Weights of a small encoder-decoder audio transcriber.
Model: 9.45M parameters, log mel input, encoder arch quartznet, encoder activation relu, encoder depths [3, 3, 3], encoder widths [192, 192, 192], decoder width 256, decoder layers 8, decoder norm layernorm_no_bias, decoder activation gelu.
Training: soap at rate 0.0019, batches of 512.
Rows from block 4 of the text decoder of a small encoder-decoder audio transcriber, named by matrix and row number. Rows with one number belong to one neuron. Each number is 50 + 12 x the weight over its row's rms, rounded and kept within 0 to 99. All counts start at 0. After the name is the row's rms in percent of the matrix's.
Before each neuron's rows are labels from the 100 texts, of 14848, where the neuron reaches its highest value: "tokens" is the input token at the peak. Only what is clearly more common there than usual is listed. The data: short read English sentences (LibriTTS-R). In brackets: how many of the 100.
# fc1: MLP up (decoder.blocks.4.mlp.fc1.weight, 1024x256), inputs 0-85
# fc2: MLP down (decoder.blocks.4.mlp.fc2.weight, 256x1024, transposed), outputs 0-85

tokens: "at" (45)
fc1.452 102:48 43 67 42 46 60 57 46 80 53 45 58 44 55 36 74 53 80 47 51 67 54 33 41 50 35 59 58 57 68 58 55 28 48 43 47 45 56 56 48 38 40 52 36 56 64 81 35 37 07 46 57 52 45 63 45 49 42 61 52 52 38 48 32 64 72 49 50 46 62 63 68 64 41 55 50 76 40 51 50 54 31 45 39 62 57
fc2.452 111:41 66 37 42 41 44 60 63 61 50 76 58 39 26 54 25 46 38 50 52 49 43 35 60 43 50 44 52 53 34 47 58 41 62 66 38 49 69 61 29 32 55 46 47 47 47 48 57 28 40 52 35 45 66 38 59 33 40 66 26 57 41 51 33 46 58 47 31 21 54 59 49 53 41 69 57 53 38 44 80 42 57 42 49 40 74

tokens: "he" (8)
fc1.97 096:40 56 29 41 55 52 50 43 54 82 43 69 56 55 61 53 42 67 50 58 48 35 74 41 49 68 54 35 47 62 48 57 51 45 43 32 43 48 60 35 42 54 67 59 31 56 63 48 44 57 48 64 37 64 50 28 38 84 35 52 60 62 59 61 52 24 55 39 48 77 35 61 61 37 55 47 52 56 45 61 76 35 27 44 38 56
fc2.97 092:62 30 71 51 34 54 59 59 33 41 55 66 29 60 68 55 54 58 51 27 26 49 48 77 49 49 77 32 27 36 42 49 48 54 50 46 47 52 57 56 56 59 43 52 74 67 46 45 49 51 39 46 70 57 21 43 58 38 66 52 50 64 55 52 73 66 50 56 43 51 53 42 52 43 74 59 46 68 61 63 54 39 38 54 56 37

tokens: "i" (17); "why" (13)
fc1.243 100:30 70 43 40 51 48 51 61 46 59 47 63 52 57 46 57 41 29 47 53 46 41 56 75 43 18 55 35 61 44 38 54 43 48 35 43 49 46 55 47 56 39 35 36 54 54 41 56 33 41 66 64 35 64 78 47 49 41 56 40 74 64 53 66 59 40 34 37 53 44 21 51 60 43 52 34 69 73 42 48 56 44 42 41 41 50
fc2.243 099:59 72 40 82 59 54 45 64 42 49 51 44 47 71 56 48 56 60 50 34 58 57 42 48 40 62 55 25 58 37 60 64 66 39 52 70 42 53 47 65 35 62 47 57 51 53 40 57 57 54 36 58 60 59 51 52 51 54 42 37 47 38 73 32 61 47 52 38 55 45 32 39 57 56 73 33 50 26 64 50 63 41 52 45 40 51

tokens: "very" (14)
fc1.667 101:52 57 53 55 47 52 45 49 70 42 61 32 67 27 45 44 49 66 53 45 52 32 54 55 48 60 44 73 45 41 44 64 27 29 56 63 39 47 67 46 45 21 29 52 34 36 51 63 26 70 64 58 41 59 50 42 45 30 59 44 73 36 47 64 54 46 58 55 55 65 56 57 38 66 58 62 33 45 73 59 47 42 63 52 59 43
fc2.667 107:39 50 28 69 52 39 54 40 47 54 60 52 73 45 70 54 43 45 53 68 51 35 49 53 71 50 34 34 49 75 58 47 42 38 43 44 42 61 53 39 26 54 43 49 36 46 42 47 57 53 59 41 36 54 58 55 53 58 41 69 52 60 25 43 51 44 41 48 44 35 45 55 45 43 60 47 64 43 35 42 29 54 62 39 52 67

tokens: "at" (22); "an" (9)
fc1.679 097:44 65 74 69 44 72 52 68 36 42 51 58 38 31 34 53 56 61 57 49 44 56 43 41 58 52 54 65 35 47 52 47 51 54 62 56 64 55 46 48 53 51 51 31 54 70 68 58 28 49 46 87 41 41 41 32 43 61 42 60 45 71 39 76 57 45 54 32 57 52 46 64 70 24 54 53 66 36 45 44 47 40 52 47 72 70
fc2.679 094:46 43 33 62 49 54 55 42 40 38 55 41 67 44 56 58 55 66 54 46 30 50 55 62 51 55 61 29 46 59 46 57 76 53 40 64 21 60 54 39 73 34 38 34 63 63 55 42 66 76 48 51 43 77 49 59 51 40 74 34 51 41 63 42 57 39 51 44 65 33 54 45 53 65 47 39 39 43 70 45 64 61 63 47 30 55

tokens: "very" (7)
fc1.269 098:49 48 27 76 45 51 48 45 50 60 57 71 43 33 54 35 48 38 51 42 71 60 63 61 48 69 57 51 74 43 75 60 56 49 49 60 70 51 41 63 36 47 42 50 63 66 41 52 11 36 44 42 52 48 52 37 47 63 54 42 61 60 54 59 48 51 59 45 47 68 49 63 36 48 67 32 38 18 57 58 59 46 39 47 67 37
fc2.269 087:64 45 63 65 49 48 65 72 51 33 32 54 39 60 46 34 53 41 59 41 39 48 63 37 59 52 60 37 42 65 26 38 20 46 44 26 46 37 71 50 48 38 59 46 49 38 56 21 74 86 49 40 59 51 40 48 45 46 48 54 34 46 44 44 33 31 37 54 57 61 55 36 56 62 53 67 47 57 29 64 56 63 57 56 37 65

tokens: "he" (9)
fc1.687 098:29 70 64 25 55 55 49 61 56 35 46 36 55 47 74 37 51 47 51 40 48 53 40 62 37 46 56 43 53 63 36 32 63 43 66 44 56 53 30 46 53 42 42 45 47 44 57 39 46 56 78 59 48 63 49 47 40 82 54 51 50 67 58 71 71 63 50 41 53 59 37 68 62 60 66 34 30 75 56 43 42 48 52 55 54 79
fc2.687 098:66 41 56 45 43 71 66 66 36 71 67 57 63 48 46 54 38 36 50 65 56 59 63 55 33 66 51 41 33 55 48 32 59 19 37 41 53 36 54 65 44 59 51 58 43 38 46 70 48 64 52 37 48 49 60 42 71 55 45 43 51 36 55 60 32 69 41 58 58 60 44 52 37 48 50 65 48 24 44 58 55 57 44 30 38 56

tokens: "he" (8); "i" (7)
fc1.458 094:57 29 48 30 61 55 32 42 80 38 55 48 54 62 36 60 45 41 46 67 42 62 55 44 44 32 56 09 49 82 45 50 46 38 72 38 65 45 40 48 59 31 47 65 28 50 30 47 37 39 46 33 27 38 54 63 72 59 33 49 44 46 46 50 51 64 32 36 41 67 63 37 42 52 59 75 58 30 39 39 39 59 34 49 55 57
fc2.458 088:59 28 59 61 26 77 37 29 65 46 40 61 65 51 49 58 48 43 37 28 68 49 40 58 39 56 54 89 73 46 83 47 42 52 57 61 30 56 42 44 37 54 50 62 47 37 29 59 54 56 44 44 51 45 72 55 42 50 50 53 45 43 55 34 45 71 54 43 41 59 69 46 42 71 37 60 40 49 32 46 43 47 54 56 47 37

tokens: "the" (15); "have" (8)
fc1.190 099:42 52 56 55 60 48 45 45 48 48 57 34 67 40 72 50 69 46 71 75 72 53 54 45 53 57 58 48 43 53 39 70 35 39 47 68 46 51 57 88 34 49 35 51 52 49 65 62 50 53 50 60 23 38 41 54 40 66 64 41 49 32 44 52 46 58 52 51 44 34 72 64 64 41 46 45 74 50 51 49 21 52 65 44 46 37
fc2.190 100:59 63 53 50 45 41 39 57 49 42 32 67 52 39 62 51 55 56 60 56 44 51 25 52 43 27 42 63 60 35 50 66 55 49 52 58 53 66 63 35 49 78 52 46 42 55 45 46 52 30 46 45 72 55 59 53 52 65 51 28 59 34 42 50 44 45 71 55 24 35 50 58 65 48 47 64 68 51 71 49 39 60 32 44 50 38

tokens: "to" (18); "good" (8); "last" (7)
fc1.172 107:47 51 47 36 47 45 23 45 73 48 63 67 59 53 33 48 63 57 56 38 51 53 40 52 68 36 46 63 52 47 54 52 50 63 54 44 24 51 45 69 51 58 60 61 55 38 51 59 31 34 45 57 41 40 50 37 53 49 67 60 45 60 64 51 56 44 32 35 44 50 35 68 48 69 79 50 39 55 48 51 55 67 48 44 43 38
fc2.172 123:57 71 51 34 58 45 41 41 62 50 51 47 48 61 66 20 46 47 48 34 55 44 63 37 61 19 46 55 51 37 44 35 62 67 43 63 29 68 62 57 49 46 55 62 53 43 51 52 64 49 39 65 59 47 40 50 55 46 29 59 22 41 64 42 50 60 36 34 42 49 34 52 53 51 60 60 58 82 33 41 21 35 53 33 45 48

tokens: "a" (31); "very" (10)
fc1.86 099:49 61 42 43 58 50 40 52 51 25 49 61 50 62 45 61 43 60 37 30 41 48 44 39 39 46 50 51 44 51 51 58 56 48 49 45 45 37 82 71 42 38 52 47 52 44 58 56 38 57 57 48 55 56 55 52 48 29 67 50 52 62 60 61 69 56 37 63 51 64 52 59 39 26 41 49 51 52 56 50 48 34 42 77 46 33
fc2.86 092:52 33 35 48 41 53 45 47 47 57 36 40 39 65 60 68 47 43 57 46 44 28 54 46 37 48 51 54 40 36 47 37 82 25 53 44 34 45 52 49 31 43 49 35 57 54 31 74 69 42 36 59 52 64 51 27 61 32 69 34 23 42 41 70 29 45 53 57 32 49 38 48 63 53 45 52 41 52 60 68 38 56 48 48 50 21

tokens: "a" (19); "of" (8); "the" (8)
fc1.453 097:30 59 62 52 61 61 49 58 45 64 39 29 66 67 40 33 63 57 38 37 52 67 18 55 47 55 37 46 60 35 44 45 33 71 33 64 58 43 63 52 76 43 44 44 64 48 48 55 42 46 60 53 40 49 30 56 43 21 54 53 39 56 46 27 54 68 68 47 61 51 24 46 48 75 60 34 52 55 43 52 49 50 57 39 52 69
fc2.453 101:47 43 50 37 60 57 49 36 53 43 61 52 45 39 52 71 69 64 46 75 52 35 47 47 40 62 42 74 49 39 35 37 48 53 52 45 70 46 67 50 57 46 44 44 43 31 40 37 50 49 49 25 27 51 49 51 46 47 40 38 43 54 61 58 23 79 43 54 40 49 54 58 44 35 46 52 53 66 43 55 43 68 27 75 44 28

tokens: "at" (14)
fc1.71 105:71 61 72 48 37 38 40 46 59 39 58 28 45 53 44 37 46 50 40 33 42 37 51 25 43 40 59 64 71 50 39 75 43 53 46 43 51 31 44 66 71 69 50 41 49 55 74 60 42 51 32 34 57 45 62 47 54 40 02 73 46 36 45 61 32 68 57 38 43 42 42 45 47 63 65 58 53 46 61 57 37 57 45 74 50 56
fc2.71 099:58 45 38 42 31 53 66 43 35 43 47 36 57 44 76 40 35 45 55 47 34 42 64 48 51 23 58 52 46 72 52 59 62 32 55 56 60 41 44 42 64 63 53 47 44 48 52 37 23 40 65 37 60 58 55 78 47 45 42 41 47 71 37 42 56 41 47 52 45 28 55 65 50 38 35 33 34 60 68 67 55 58 46 62 47 47

tokens: "a" (7); "you" (7)
fc1.120 105:17 52 59 46 30 66 66 49 47 48 59 43 51 44 56 46 43 52 52 52 56 40 55 54 38 66 39 38 52 43 60 35 57 51 49 45 47 55 30 50 54 65 48 39 70 72 55 47 44 48 55 46 42 57 65 38 56 46 64 61 68 41 23 55 59 48 58 42 57 52 55 42 37 63 68 46 46 60 56 54 39 49 59 27 67 35
fc2.120 100:52 62 71 64 62 58 60 47 40 38 48 56 42 68 62 62 51 51 68 46 56 55 66 48 68 43 55 61 46 68 42 31 57 47 38 41 64 60 69 59 67 42 41 32 35 54 58 57 38 71 52 60 63 57 46 25 68 58 42 36 55 49 43 52 45 41 60 40 47 45 71 57 44 44 64 42 53 60 33 71 50 50 32 46 32 53

tokens: "at" (14)
fc1.373 100:68 54 47 44 45 53 35 36 76 44 73 57 30 38 44 51 37 45 40 31 62 65 41 40 67 57 44 52 47 29 46 72 49 55 50 74 56 62 47 78 73 63 54 49 43 49 58 39 50 49 48 77 52 72 54 46 54 34 48 30 60 44 50 30 27 53 58 32 58 48 41 52 41 39 34 51 62 14 43 57 54 32 57 26 54 46
fc2.373 090:44 81 45 46 48 47 63 73 27 44 55 25 66 46 78 44 41 59 51 66 36 44 57 55 53 51 56 63 28 59 41 45 75 52 43 40 41 47 56 46 43 31 42 35 62 42 59 62 45 45 37 42 54 62 52 43 61 59 51 34 47 39 73 65 45 48 59 62 50 27 41 45 50 56 62 36 63 69 62 60 53 38 26 59 39 53

tokens: "i" (18); "what" (10); "we" (7); "you" (7)
fc1.89 104:39 44 51 57 47 74 50 62 42 59 47 51 52 45 34 53 47 55 65 40 37 30 70 40 50 59 40 19 60 52 61 34 52 51 45 47 53 57 39 57 47 73 68 52 44 52 49 68 61 49 73 28 52 45 59 40 52 50 59 62 40 45 41 54 39 46 41 62 40 75 38 50 30 58 52 53 34 67 44 07 33 56 20 57 45 44
fc2.89 108:42 48 51 33 54 48 65 47 65 36 37 58 52 55 56 57 52 50 36 46 29 51 28 74 46 35 52 43 44 54 61 69 59 60 22 60 29 66 54 31 31 67 45 55 31 44 48 79 50 44 51 52 63 45 54 51 49 57 41 46 48 52 54 36 58 65 18 70 50 52 72 47 70 48 42 51 35 59 33 43 45 64 40 43 68 69

tokens: "i" (10); "don't" (8); "not" (8)
fc1.191 099:66 32 29 37 57 38 25 40 72 32 51 57 61 44 56 48 66 58 50 52 57 54 30 54 43 53 32 33 38 33 62 57 46 51 57 30 45 35 36 47 34 55 52 37 46 56 48 45 47 45 60 47 46 38 50 28 46 46 58 42 51 51 56 22 66 37 51 34 44 40 55 42 42 56 36 52 56 41 58 45 44 58 41 53 75 36
fc2.191 099:28 56 48 60 21 31 54 51 47 77 65 74 41 62 36 60 47 44 33 35 43 76 52 47 68 33 61 46 63 52 63 40 34 70 45 66 43 72 55 24 50 55 32 60 69 41 56 61 44 77 49 44 31 71 57 43 51 55 65 43 47 56 38 60 43 76 50 38 29 60 44 42 33 46 65 51 50 54 54 50 44 51 52 52 45 32

tokens: "a" (13)
fc1.236 101:24 69 54 34 66 54 67 64 47 58 33 41 36 45 40 29 61 65 40 47 37 37 59 66 48 57 35 60 67 60 58 66 48 55 31 32 46 60 78 53 47 26 51 44 53 54 36 42 36 60 48 43 62 53 54 62 31 51 47 19 37 37 67 58 51 55 51 44 66 65 62 42 42 60 62 43 40 50 57 39 48 60 46 52 44 41
fc2.236 100:36 67 55 41 55 50 64 34 53 37 46 51 48 49 48 45 57 46 75 75 30 42 42 37 38 51 43 48 77 54 59 66 56 52 75 59 48 58 68 52 58 64 45 54 48 48 49 81 61 43 41 53 26 59 55 52 66 33 44 47 53 42 59 38 50 50 47 56 36 59 59 32 63 52 56 59 57 64 35 48 57 57 25 60 53 40

tokens: "very" (12)
fc1.405 097:43 53 51 33 45 52 41 61 40 38 44 37 49 47 39 36 54 59 51 52 54 48 46 38 31 33 23 52 70 38 37 26 35 56 52 73 67 45 63 41 42 37 54 60 52 64 65 48 46 27 60 46 57 48 44 32 52 69 54 60 43 59 51 56 60 54 38 41 53 54 58 54 31 36 62 57 52 40 51 60 48 47 73 42 59 48
fc2.405 097:51 30 28 68 55 47 54 62 59 62 49 62 30 30 49 48 26 45 54 36 80 49 78 41 62 39 73 53 51 50 57 37 61 44 42 55 54 37 73 40 54 43 50 29 48 61 43 37 62 60 56 53 46 46 40 29 49 43 64 29 49 50 48 58 40 37 56 64 44 54 56 30 62 55 48 29 42 59 53 54 51 43 30 56 31 38

tokens: "to" (16); "the" (8)
fc1.520 099:56 61 30 58 50 51 38 64 55 48 32 58 24 55 66 57 26 52 50 50 35 34 60 41 60 52 55 47 58 55 48 28 44 49 35 82 60 70 43 51 66 27 43 61 44 37 62 58 61 53 58 30 46 50 47 33 31 61 62 43 77 14 65 57 39 47 62 51 58 62 48 30 66 48 48 63 45 55 39 39 48 69 47 53 56 50
fc2.520 098:61 53 48 37 44 41 62 49 58 59 50 71 60 58 39 31 53 41 50 50 64 72 48 67 22 53 53 29 60 41 65 59 38 67 49 40 49 60 43 43 59 40 27 53 57 36 58 45 53 48 43 67 28 48 62 53 78 58 53 74 46 50 25 42 56 32 49 58 52 43 57 54 43 32 59 67 42 42 36 54 49 62 66 30 50 44

tokens: "very" (9); "and" (8); "a" (7); "as" (7)
fc1.148 105:43 67 40 50 54 24 31 35 33 55 65 27 47 44 72 42 48 62 59 39 50 52 48 61 61 59 53 37 26 61 74 37 43 72 56 51 38 53 33 78 60 60 41 41 63 61 30 45 31 41 51 48 44 43 52 54 49 36 57 49 41 58 75 56 59 55 47 58 56 58 67 36 58 32 42 70 43 61 36 61 41 54 50 65 57 54
fc2.148 106:65 55 35 39 59 48 49 47 44 67 39 58 58 54 53 41 62 41 27 72 45 72 60 38 51 39 52 42 37 58 48 66 63 40 33 29 35 29 55 68 64 51 37 62 22 58 56 34 54 50 44 36 52 40 36 21 49 39 48 48 55 43 57 31 35 41 60 50 16 53 50 64 57 37 35 32 48 43 52 45 43 53 32 37 62 55

tokens: "the" (12); "he" (12); "and" (7)
fc1.244 104:56 65 48 33 52 62 56 60 31 38 54 31 58 52 53 55 34 50 56 72 71 56 49 48 32 37 49 48 52 43 60 72 63 49 51 55 56 53 47 52 34 34 40 55 36 61 45 45 55 62 60 64 32 63 70 51 54 56 55 68 61 25 45 21 44 45 61 57 46 35 35 65 49 42 77 64 26 37 51 33 55 45 25 57 45 51
fc2.244 097:28 46 58 45 49 46 61 46 58 34 52 51 61 63 58 76 67 47 53 49 76 58 52 50 33 80 41 68 39 27 48 76 51 36 39 53 49 55 58 50 58 29 69 44 51 52 46 63 45 64 50 51 58 47 52 58 28 50 67 66 49 64 42 38 48 46 55 39 40 67 65 56 47 60 58 59 46 30 49 56 52 50 69 51 38 61

tokens: "a" (9); "he" (8)
fc1.714 101:58 53 58 62 60 49 57 51 44 43 51 61 39 46 49 26 60 63 49 55 64 43 12 48 24 47 17 57 63 60 55 57 47 49 54 49 56 34 52 47 49 48 67 33 53 56 46 31 62 44 43 50 82 51 55 60 40 43 51 40 33 64 55 41 46 58 62 34 33 56 58 30 55 50 55 46 53 56 71 41 72 50 41 65 57 43
fc2.714 097:52 65 36 53 26 67 31 41 36 66 60 27 36 47 69 49 74 52 57 68 57 29 48 31 40 29 52 43 45 63 79 61 45 35 52 40 60 52 37 54 54 53 37 59 51 46 46 50 57 42 47 64 55 54 37 28 43 57 30 40 50 44 24 52 50 54 38 52 51 54 48 67 64 34 37 66 50 53 42 59 45 48 42 42 38 59

tokens: "to" (10)
fc1.10 103:46 56 41 37 51 40 49 63 69 41 39 46 52 52 76 71 49 46 53 47 43 49 71 58 52 28 46 56 30 56 67 64 42 50 68 31 58 59 50 72 26 56 44 41 67 59 36 38 47 50 54 54 53 47 57 32 55 51 69 50 36 48 29 60 44 39 38 64 44 50 51 48 42 53 60 51 54 62 48 48 54 64 34 40 43 46
fc2.10 110:62 70 54 65 55 46 64 36 47 57 57 45 52 61 44 37 51 56 67 57 55 65 62 47 55 37 35 51 47 53 39 42 76 50 44 59 61 56 55 59 34 50 56 71 47 46 23 43 55 29 41 65 51 39 34 36 56 32 47 37 36 37 53 62 36 42 60 63 44 35 51 59 51 40 26 67 49 61 43 48 55 45 66 40 54 38

tokens: "at" (27); "after" (7); "my" (7)
fc1.101 102:56 54 72 46 72 65 42 68 60 53 52 38 42 62 48 54 42 38 54 54 40 59 58 47 36 78 52 52 46 59 38 54 52 50 29 34 40 54 57 46 59 65 59 57 67 12 61 34 34 36 66 60 45 37 57 57 17 54 42 29 45 53 43 57 55 51 58 57 43 39 49 55 42 67 72 47 58 60 43 43 37 30 56 39 72 50
fc2.101 104:65 47 52 36 45 51 52 47 52 50 32 33 45 66 27 48 31 53 53 49 35 57 48 63 55 44 39 49 30 37 60 41 36 41 64 56 67 58 63 54 53 54 51 48 38 61 37 57 46 50 44 36 32 70 47 49 45 57 56 76 64 49 37 36 55 41 14 32 57 53 51 52 52 59 49 52 57 23 52 37 55 58 53 58 44 47

tokens: "i" (52); "you" (9)
fc1.393 106:49 66 39 58 41 32 55 63 65 47 62 56 32 60 43 41 59 58 50 54 40 56 36 46 59 41 60 27 47 46 41 66 57 29 49 49 61 49 33 54 42 70 62 68 62 61 60 51 51 33 41 71 48 34 77 61 61 65 56 50 49 35 50 57 43 53 65 49 57 34 51 63 43 71 44 63 54 56 41 54 71 74 57 50 46 66
fc2.393 111:31 65 56 44 22 20 60 48 51 57 68 55 37 22 48 60 52 49 63 41 32 54 33 36 45 33 24 34 51 40 51 61 46 48 47 58 57 42 31 60 26 67 61 61 57 49 50 43 40 38 63 40 58 47 47 34 59 71 27 45 69 61 67 36 25 62 63 32 44 53 54 65 79 30 49 43 49 45 42 30 31 30 45 65 64 64

tokens: "the" (17)
fc1.725 099:37 45 60 71 45 40 60 44 44 57 62 54 48 54 48 52 53 33 63 48 36 36 73 42 68 42 51 56 42 64 45 37 47 37 34 46 60 42 56 66 75 48 46 63 50 58 47 59 69 52 57 58 40 51 32 27 67 44 55 49 41 64 63 50 60 45 45 48 55 45 27 47 46 55 48 47 41 41 59 28 66 57 58 56 55 31
fc2.725 101:48 59 49 65 66 62 47 41 56 48 45 34 24 41 39 40 44 55 51 48 58 70 63 70 43 59 59 48 55 41 56 54 29 50 64 53 51 35 13 59 60 46 55 30 62 49 67 29 54 65 37 42 63 33 51 37 54 54 45 51 53 43 63 55 45 41 57 67 49 53 64 64 54 48 61 53 18 63 64 59 46 31 36 37 60 60

tokens: "he" (32); "she" (11); "'" (8); "i" (8)
fc1.125 103:35 42 54 65 65 42 48 64 41 59 36 36 56 45 47 45 58 70 42 58 38 32 58 58 56 40 50 34 55 63 52 42 65 61 46 55 57 24 61 52 57 52 37 54 51 44 51 38 41 24 33 45 42 39 26 41 52 41 53 33 59 48 34 74 91 49 59 58 51 33 35 70 40 35 57 54 48 45 66 61 65 34 45 63 45 64
fc2.125 112:58 51 55 56 41 80 65 62 49 52 51 47 66 60 47 66 59 33 54 44 74 38 46 55 44 63 39 31 40 53 26 24 44 47 55 40 34 35 46 56 52 52 48 44 44 39 42 58 51 37 47 74 45 48 60 40 29 52 38 68 44 23 38 70 64 47 42 42 66 50 63 41 51 53 61 65 54 60 74 58 51 61 66 32 49 66

tokens: "at" (14)
fc1.230 106:63 58 58 40 57 39 33 60 46 50 54 65 51 44 43 47 34 43 47 55 50 60 58 52 73 67 50 41 19 63 45 56 52 62 46 19 67 43 65 32 48 77 45 49 58 43 37 22 48 73 43 62 46 40 56 40 52 33 51 45 49 50 52 40 55 52 56 32 72 57 59 45 37 67 64 69 46 36 34 27 40 44 62 60 43 61
fc2.230 103:59 58 57 49 64 62 54 64 39 41 47 54 59 71 72 39 45 33 46 54 52 58 55 41 61 36 59 36 60 51 51 63 32 64 42 44 51 71 40 58 60 51 42 69 52 47 80 49 66 61 27 32 56 45 33 58 63 63 61 64 68 26 45 27 45 65 57 51 52 49 57 59 61 40 39 55 50 52 52 82 56 57 42 60 51 45

tokens: "a" (43)
fc1.416 100:48 66 53 42 56 47 52 43 44 50 62 46 53 44 46 36 35 66 29 75 42 40 71 56 69 37 40 63 63 31 46 44 46 65 36 60 55 59 35 34 38 29 68 68 82 61 39 46 43 55 33 64 39 45 49 40 50 76 50 46 47 69 51 62 72 56 52 49 47 54 66 51 64 47 43 47 40 46 35 47 41 56 57 67 55 41
fc2.416 099:86 54 43 58 61 39 44 58 41 67 20 39 63 63 68 52 42 51 39 42 43 53 62 55 48 61 58 56 26 47 74 67 47 60 51 50 70 52 45 46 42 62 47 46 63 56 58 60 26 49 40 61 41 43 25 52 61 30 30 58 72 57 28 60 41 58 26 58 67 39 52 48 61 52 55 65 51 44 31 44 35 67 46 42 57 53

tokens: "i" (28); "at" (8); "you" (7)
fc1.359 097:51 54 67 62 38 55 29 52 35 77 43 49 50 46 37 65 31 57 53 41 61 29 36 55 67 63 26 60 40 47 46 68 34 60 41 41 52 61 61 42 45 54 51 65 64 61 56 47 40 37 54 74 34 54 58 33 58 32 50 65 47 67 45 37 53 63 39 47 28 47 38 47 63 47 43 34 52 43 45 50 56 23 62 47 60 42
fc2.359 101:28 40 49 58 79 53 52 48 61 49 50 52 29 56 33 64 50 40 42 54 43 87 45 48 37 67 51 34 45 50 50 48 53 43 38 53 68 55 51 43 41 65 50 61 54 68 37 44 18 45 56 45 46 37 43 44 45 37 57 50 36 31 37 42 46 37 63 36 44 56 45 59 32 35 43 68 39 71 78 50 45 45 35 49 47 38

tokens: "at" (17); "that's" (8)
fc1.449 115:50 45 56 44 47 63 47 80 61 59 47 44 30 42 54 66 45 41 61 52 46 58 48 36 57 51 42 77 35 46 54 41 53 59 50 44 60 46 44 45 35 37 49 34 61 50 52 48 23 47 41 63 50 32 53 56 16 51 59 23 52 42 46 73 74 52 61 35 56 52 63 69 61 77 48 63 62 55 54 52 40 53 28 37 63 60
fc2.449 129:63 39 61 58 65 67 61 40 53 41 42 27 64 51 53 58 43 28 56 48 49 53 72 43 64 40 41 64 38 53 53 42 48 56 51 41 48 65 51 55 37 68 57 30 50 54 59 50 33 46 42 58 52 61 57 54 43 51 61 38 43 46 49 51 65 40 72 46 41 47 47 58 55 58 41 36 72 49 51 82 45 55 42 52 73 39

tokens: "he" (8); "was" (7)
fc1.245 100:43 43 33 45 49 61 60 54 58 57 58 75 55 49 63 52 46 38 34 39 74 45 48 64 46 49 67 60 34 80 50 53 56 60 45 49 45 14 57 47 31 40 74 29 28 46 43 44 44 64 53 23 39 62 66 48 55 47 37 62 65 42 77 45 52 46 56 70 39 71 58 44 56 45 71 62 53 43 48 44 31 60 52 44 54 48
fc2.245 095:82 32 35 69 80 32 48 60 50 52 33 60 46 24 40 28 60 50 31 51 42 43 73 55 50 51 41 59 41 45 41 40 39 35 38 46 44 60 43 52 84 66 39 45 50 48 45 49 65 69 37 41 61 58 16 39 51 49 67 47 45 46 54 58 63 49 51 44 36 39 56 51 38 45 54 37 36 47 63 68 46 46 49 42 55 48

tokens: "i" (47); "my" (12); "you" (11)
fc1.178 103:51 60 50 58 42 57 50 67 51 52 68 61 52 86 36 58 55 50 50 61 58 35 35 75 39 55 38 27 60 49 44 57 54 35 56 45 65 68 46 38 71 64 73 23 35 40 50 42 19 42 36 46 37 48 55 45 45 72 52 63 52 78 59 51 37 44 38 34 36 37 32 63 37 55 37 68 47 47 34 47 55 61 52 56 70 28
fc2.178 101:35 35 49 51 54 36 40 32 55 58 44 54 47 23 53 44 51 57 72 14 48 56 58 53 46 39 25 47 44 36 56 72 43 32 47 33 43 55 65 20 45 70 67 54 36 28 50 60 41 61 48 43 47 43 33 54 55 59 26 41 54 37 54 34 48 29 49 60 32 63 56 62 69 50 43 43 58 44 52 44 48 48 50 54 66 59

tokens: "a" (8)
fc1.263 097:47 48 42 46 48 45 67 60 61 67 46 53 45 59 31 47 58 57 54 33 60 43 45 25 52 37 17 51 51 52 62 71 43 41 46 49 54 28 58 73 52 36 57 46 52 40 36 29 70 31 62 68 61 65 71 40 35 55 73 42 46 42 57 63 51 59 47 59 73 30 52 32 53 46 52 54 54 38 56 52 54 45 28 31 51 22
fc2.263 098:56 43 40 57 36 45 50 37 47 35 59 69 46 38 43 59 53 52 49 56 53 63 66 34 33 43 44 46 38 58 62 48 42 38 36 48 36 53 61 54 55 46 54 65 38 44 46 69 49 41 49 59 53 34 40 39 50 43 51 29 59 57 54 37 35 45 45 39 52 59 50 25 28 54 58 43 57 43 59 66 51 51 44 54 50 55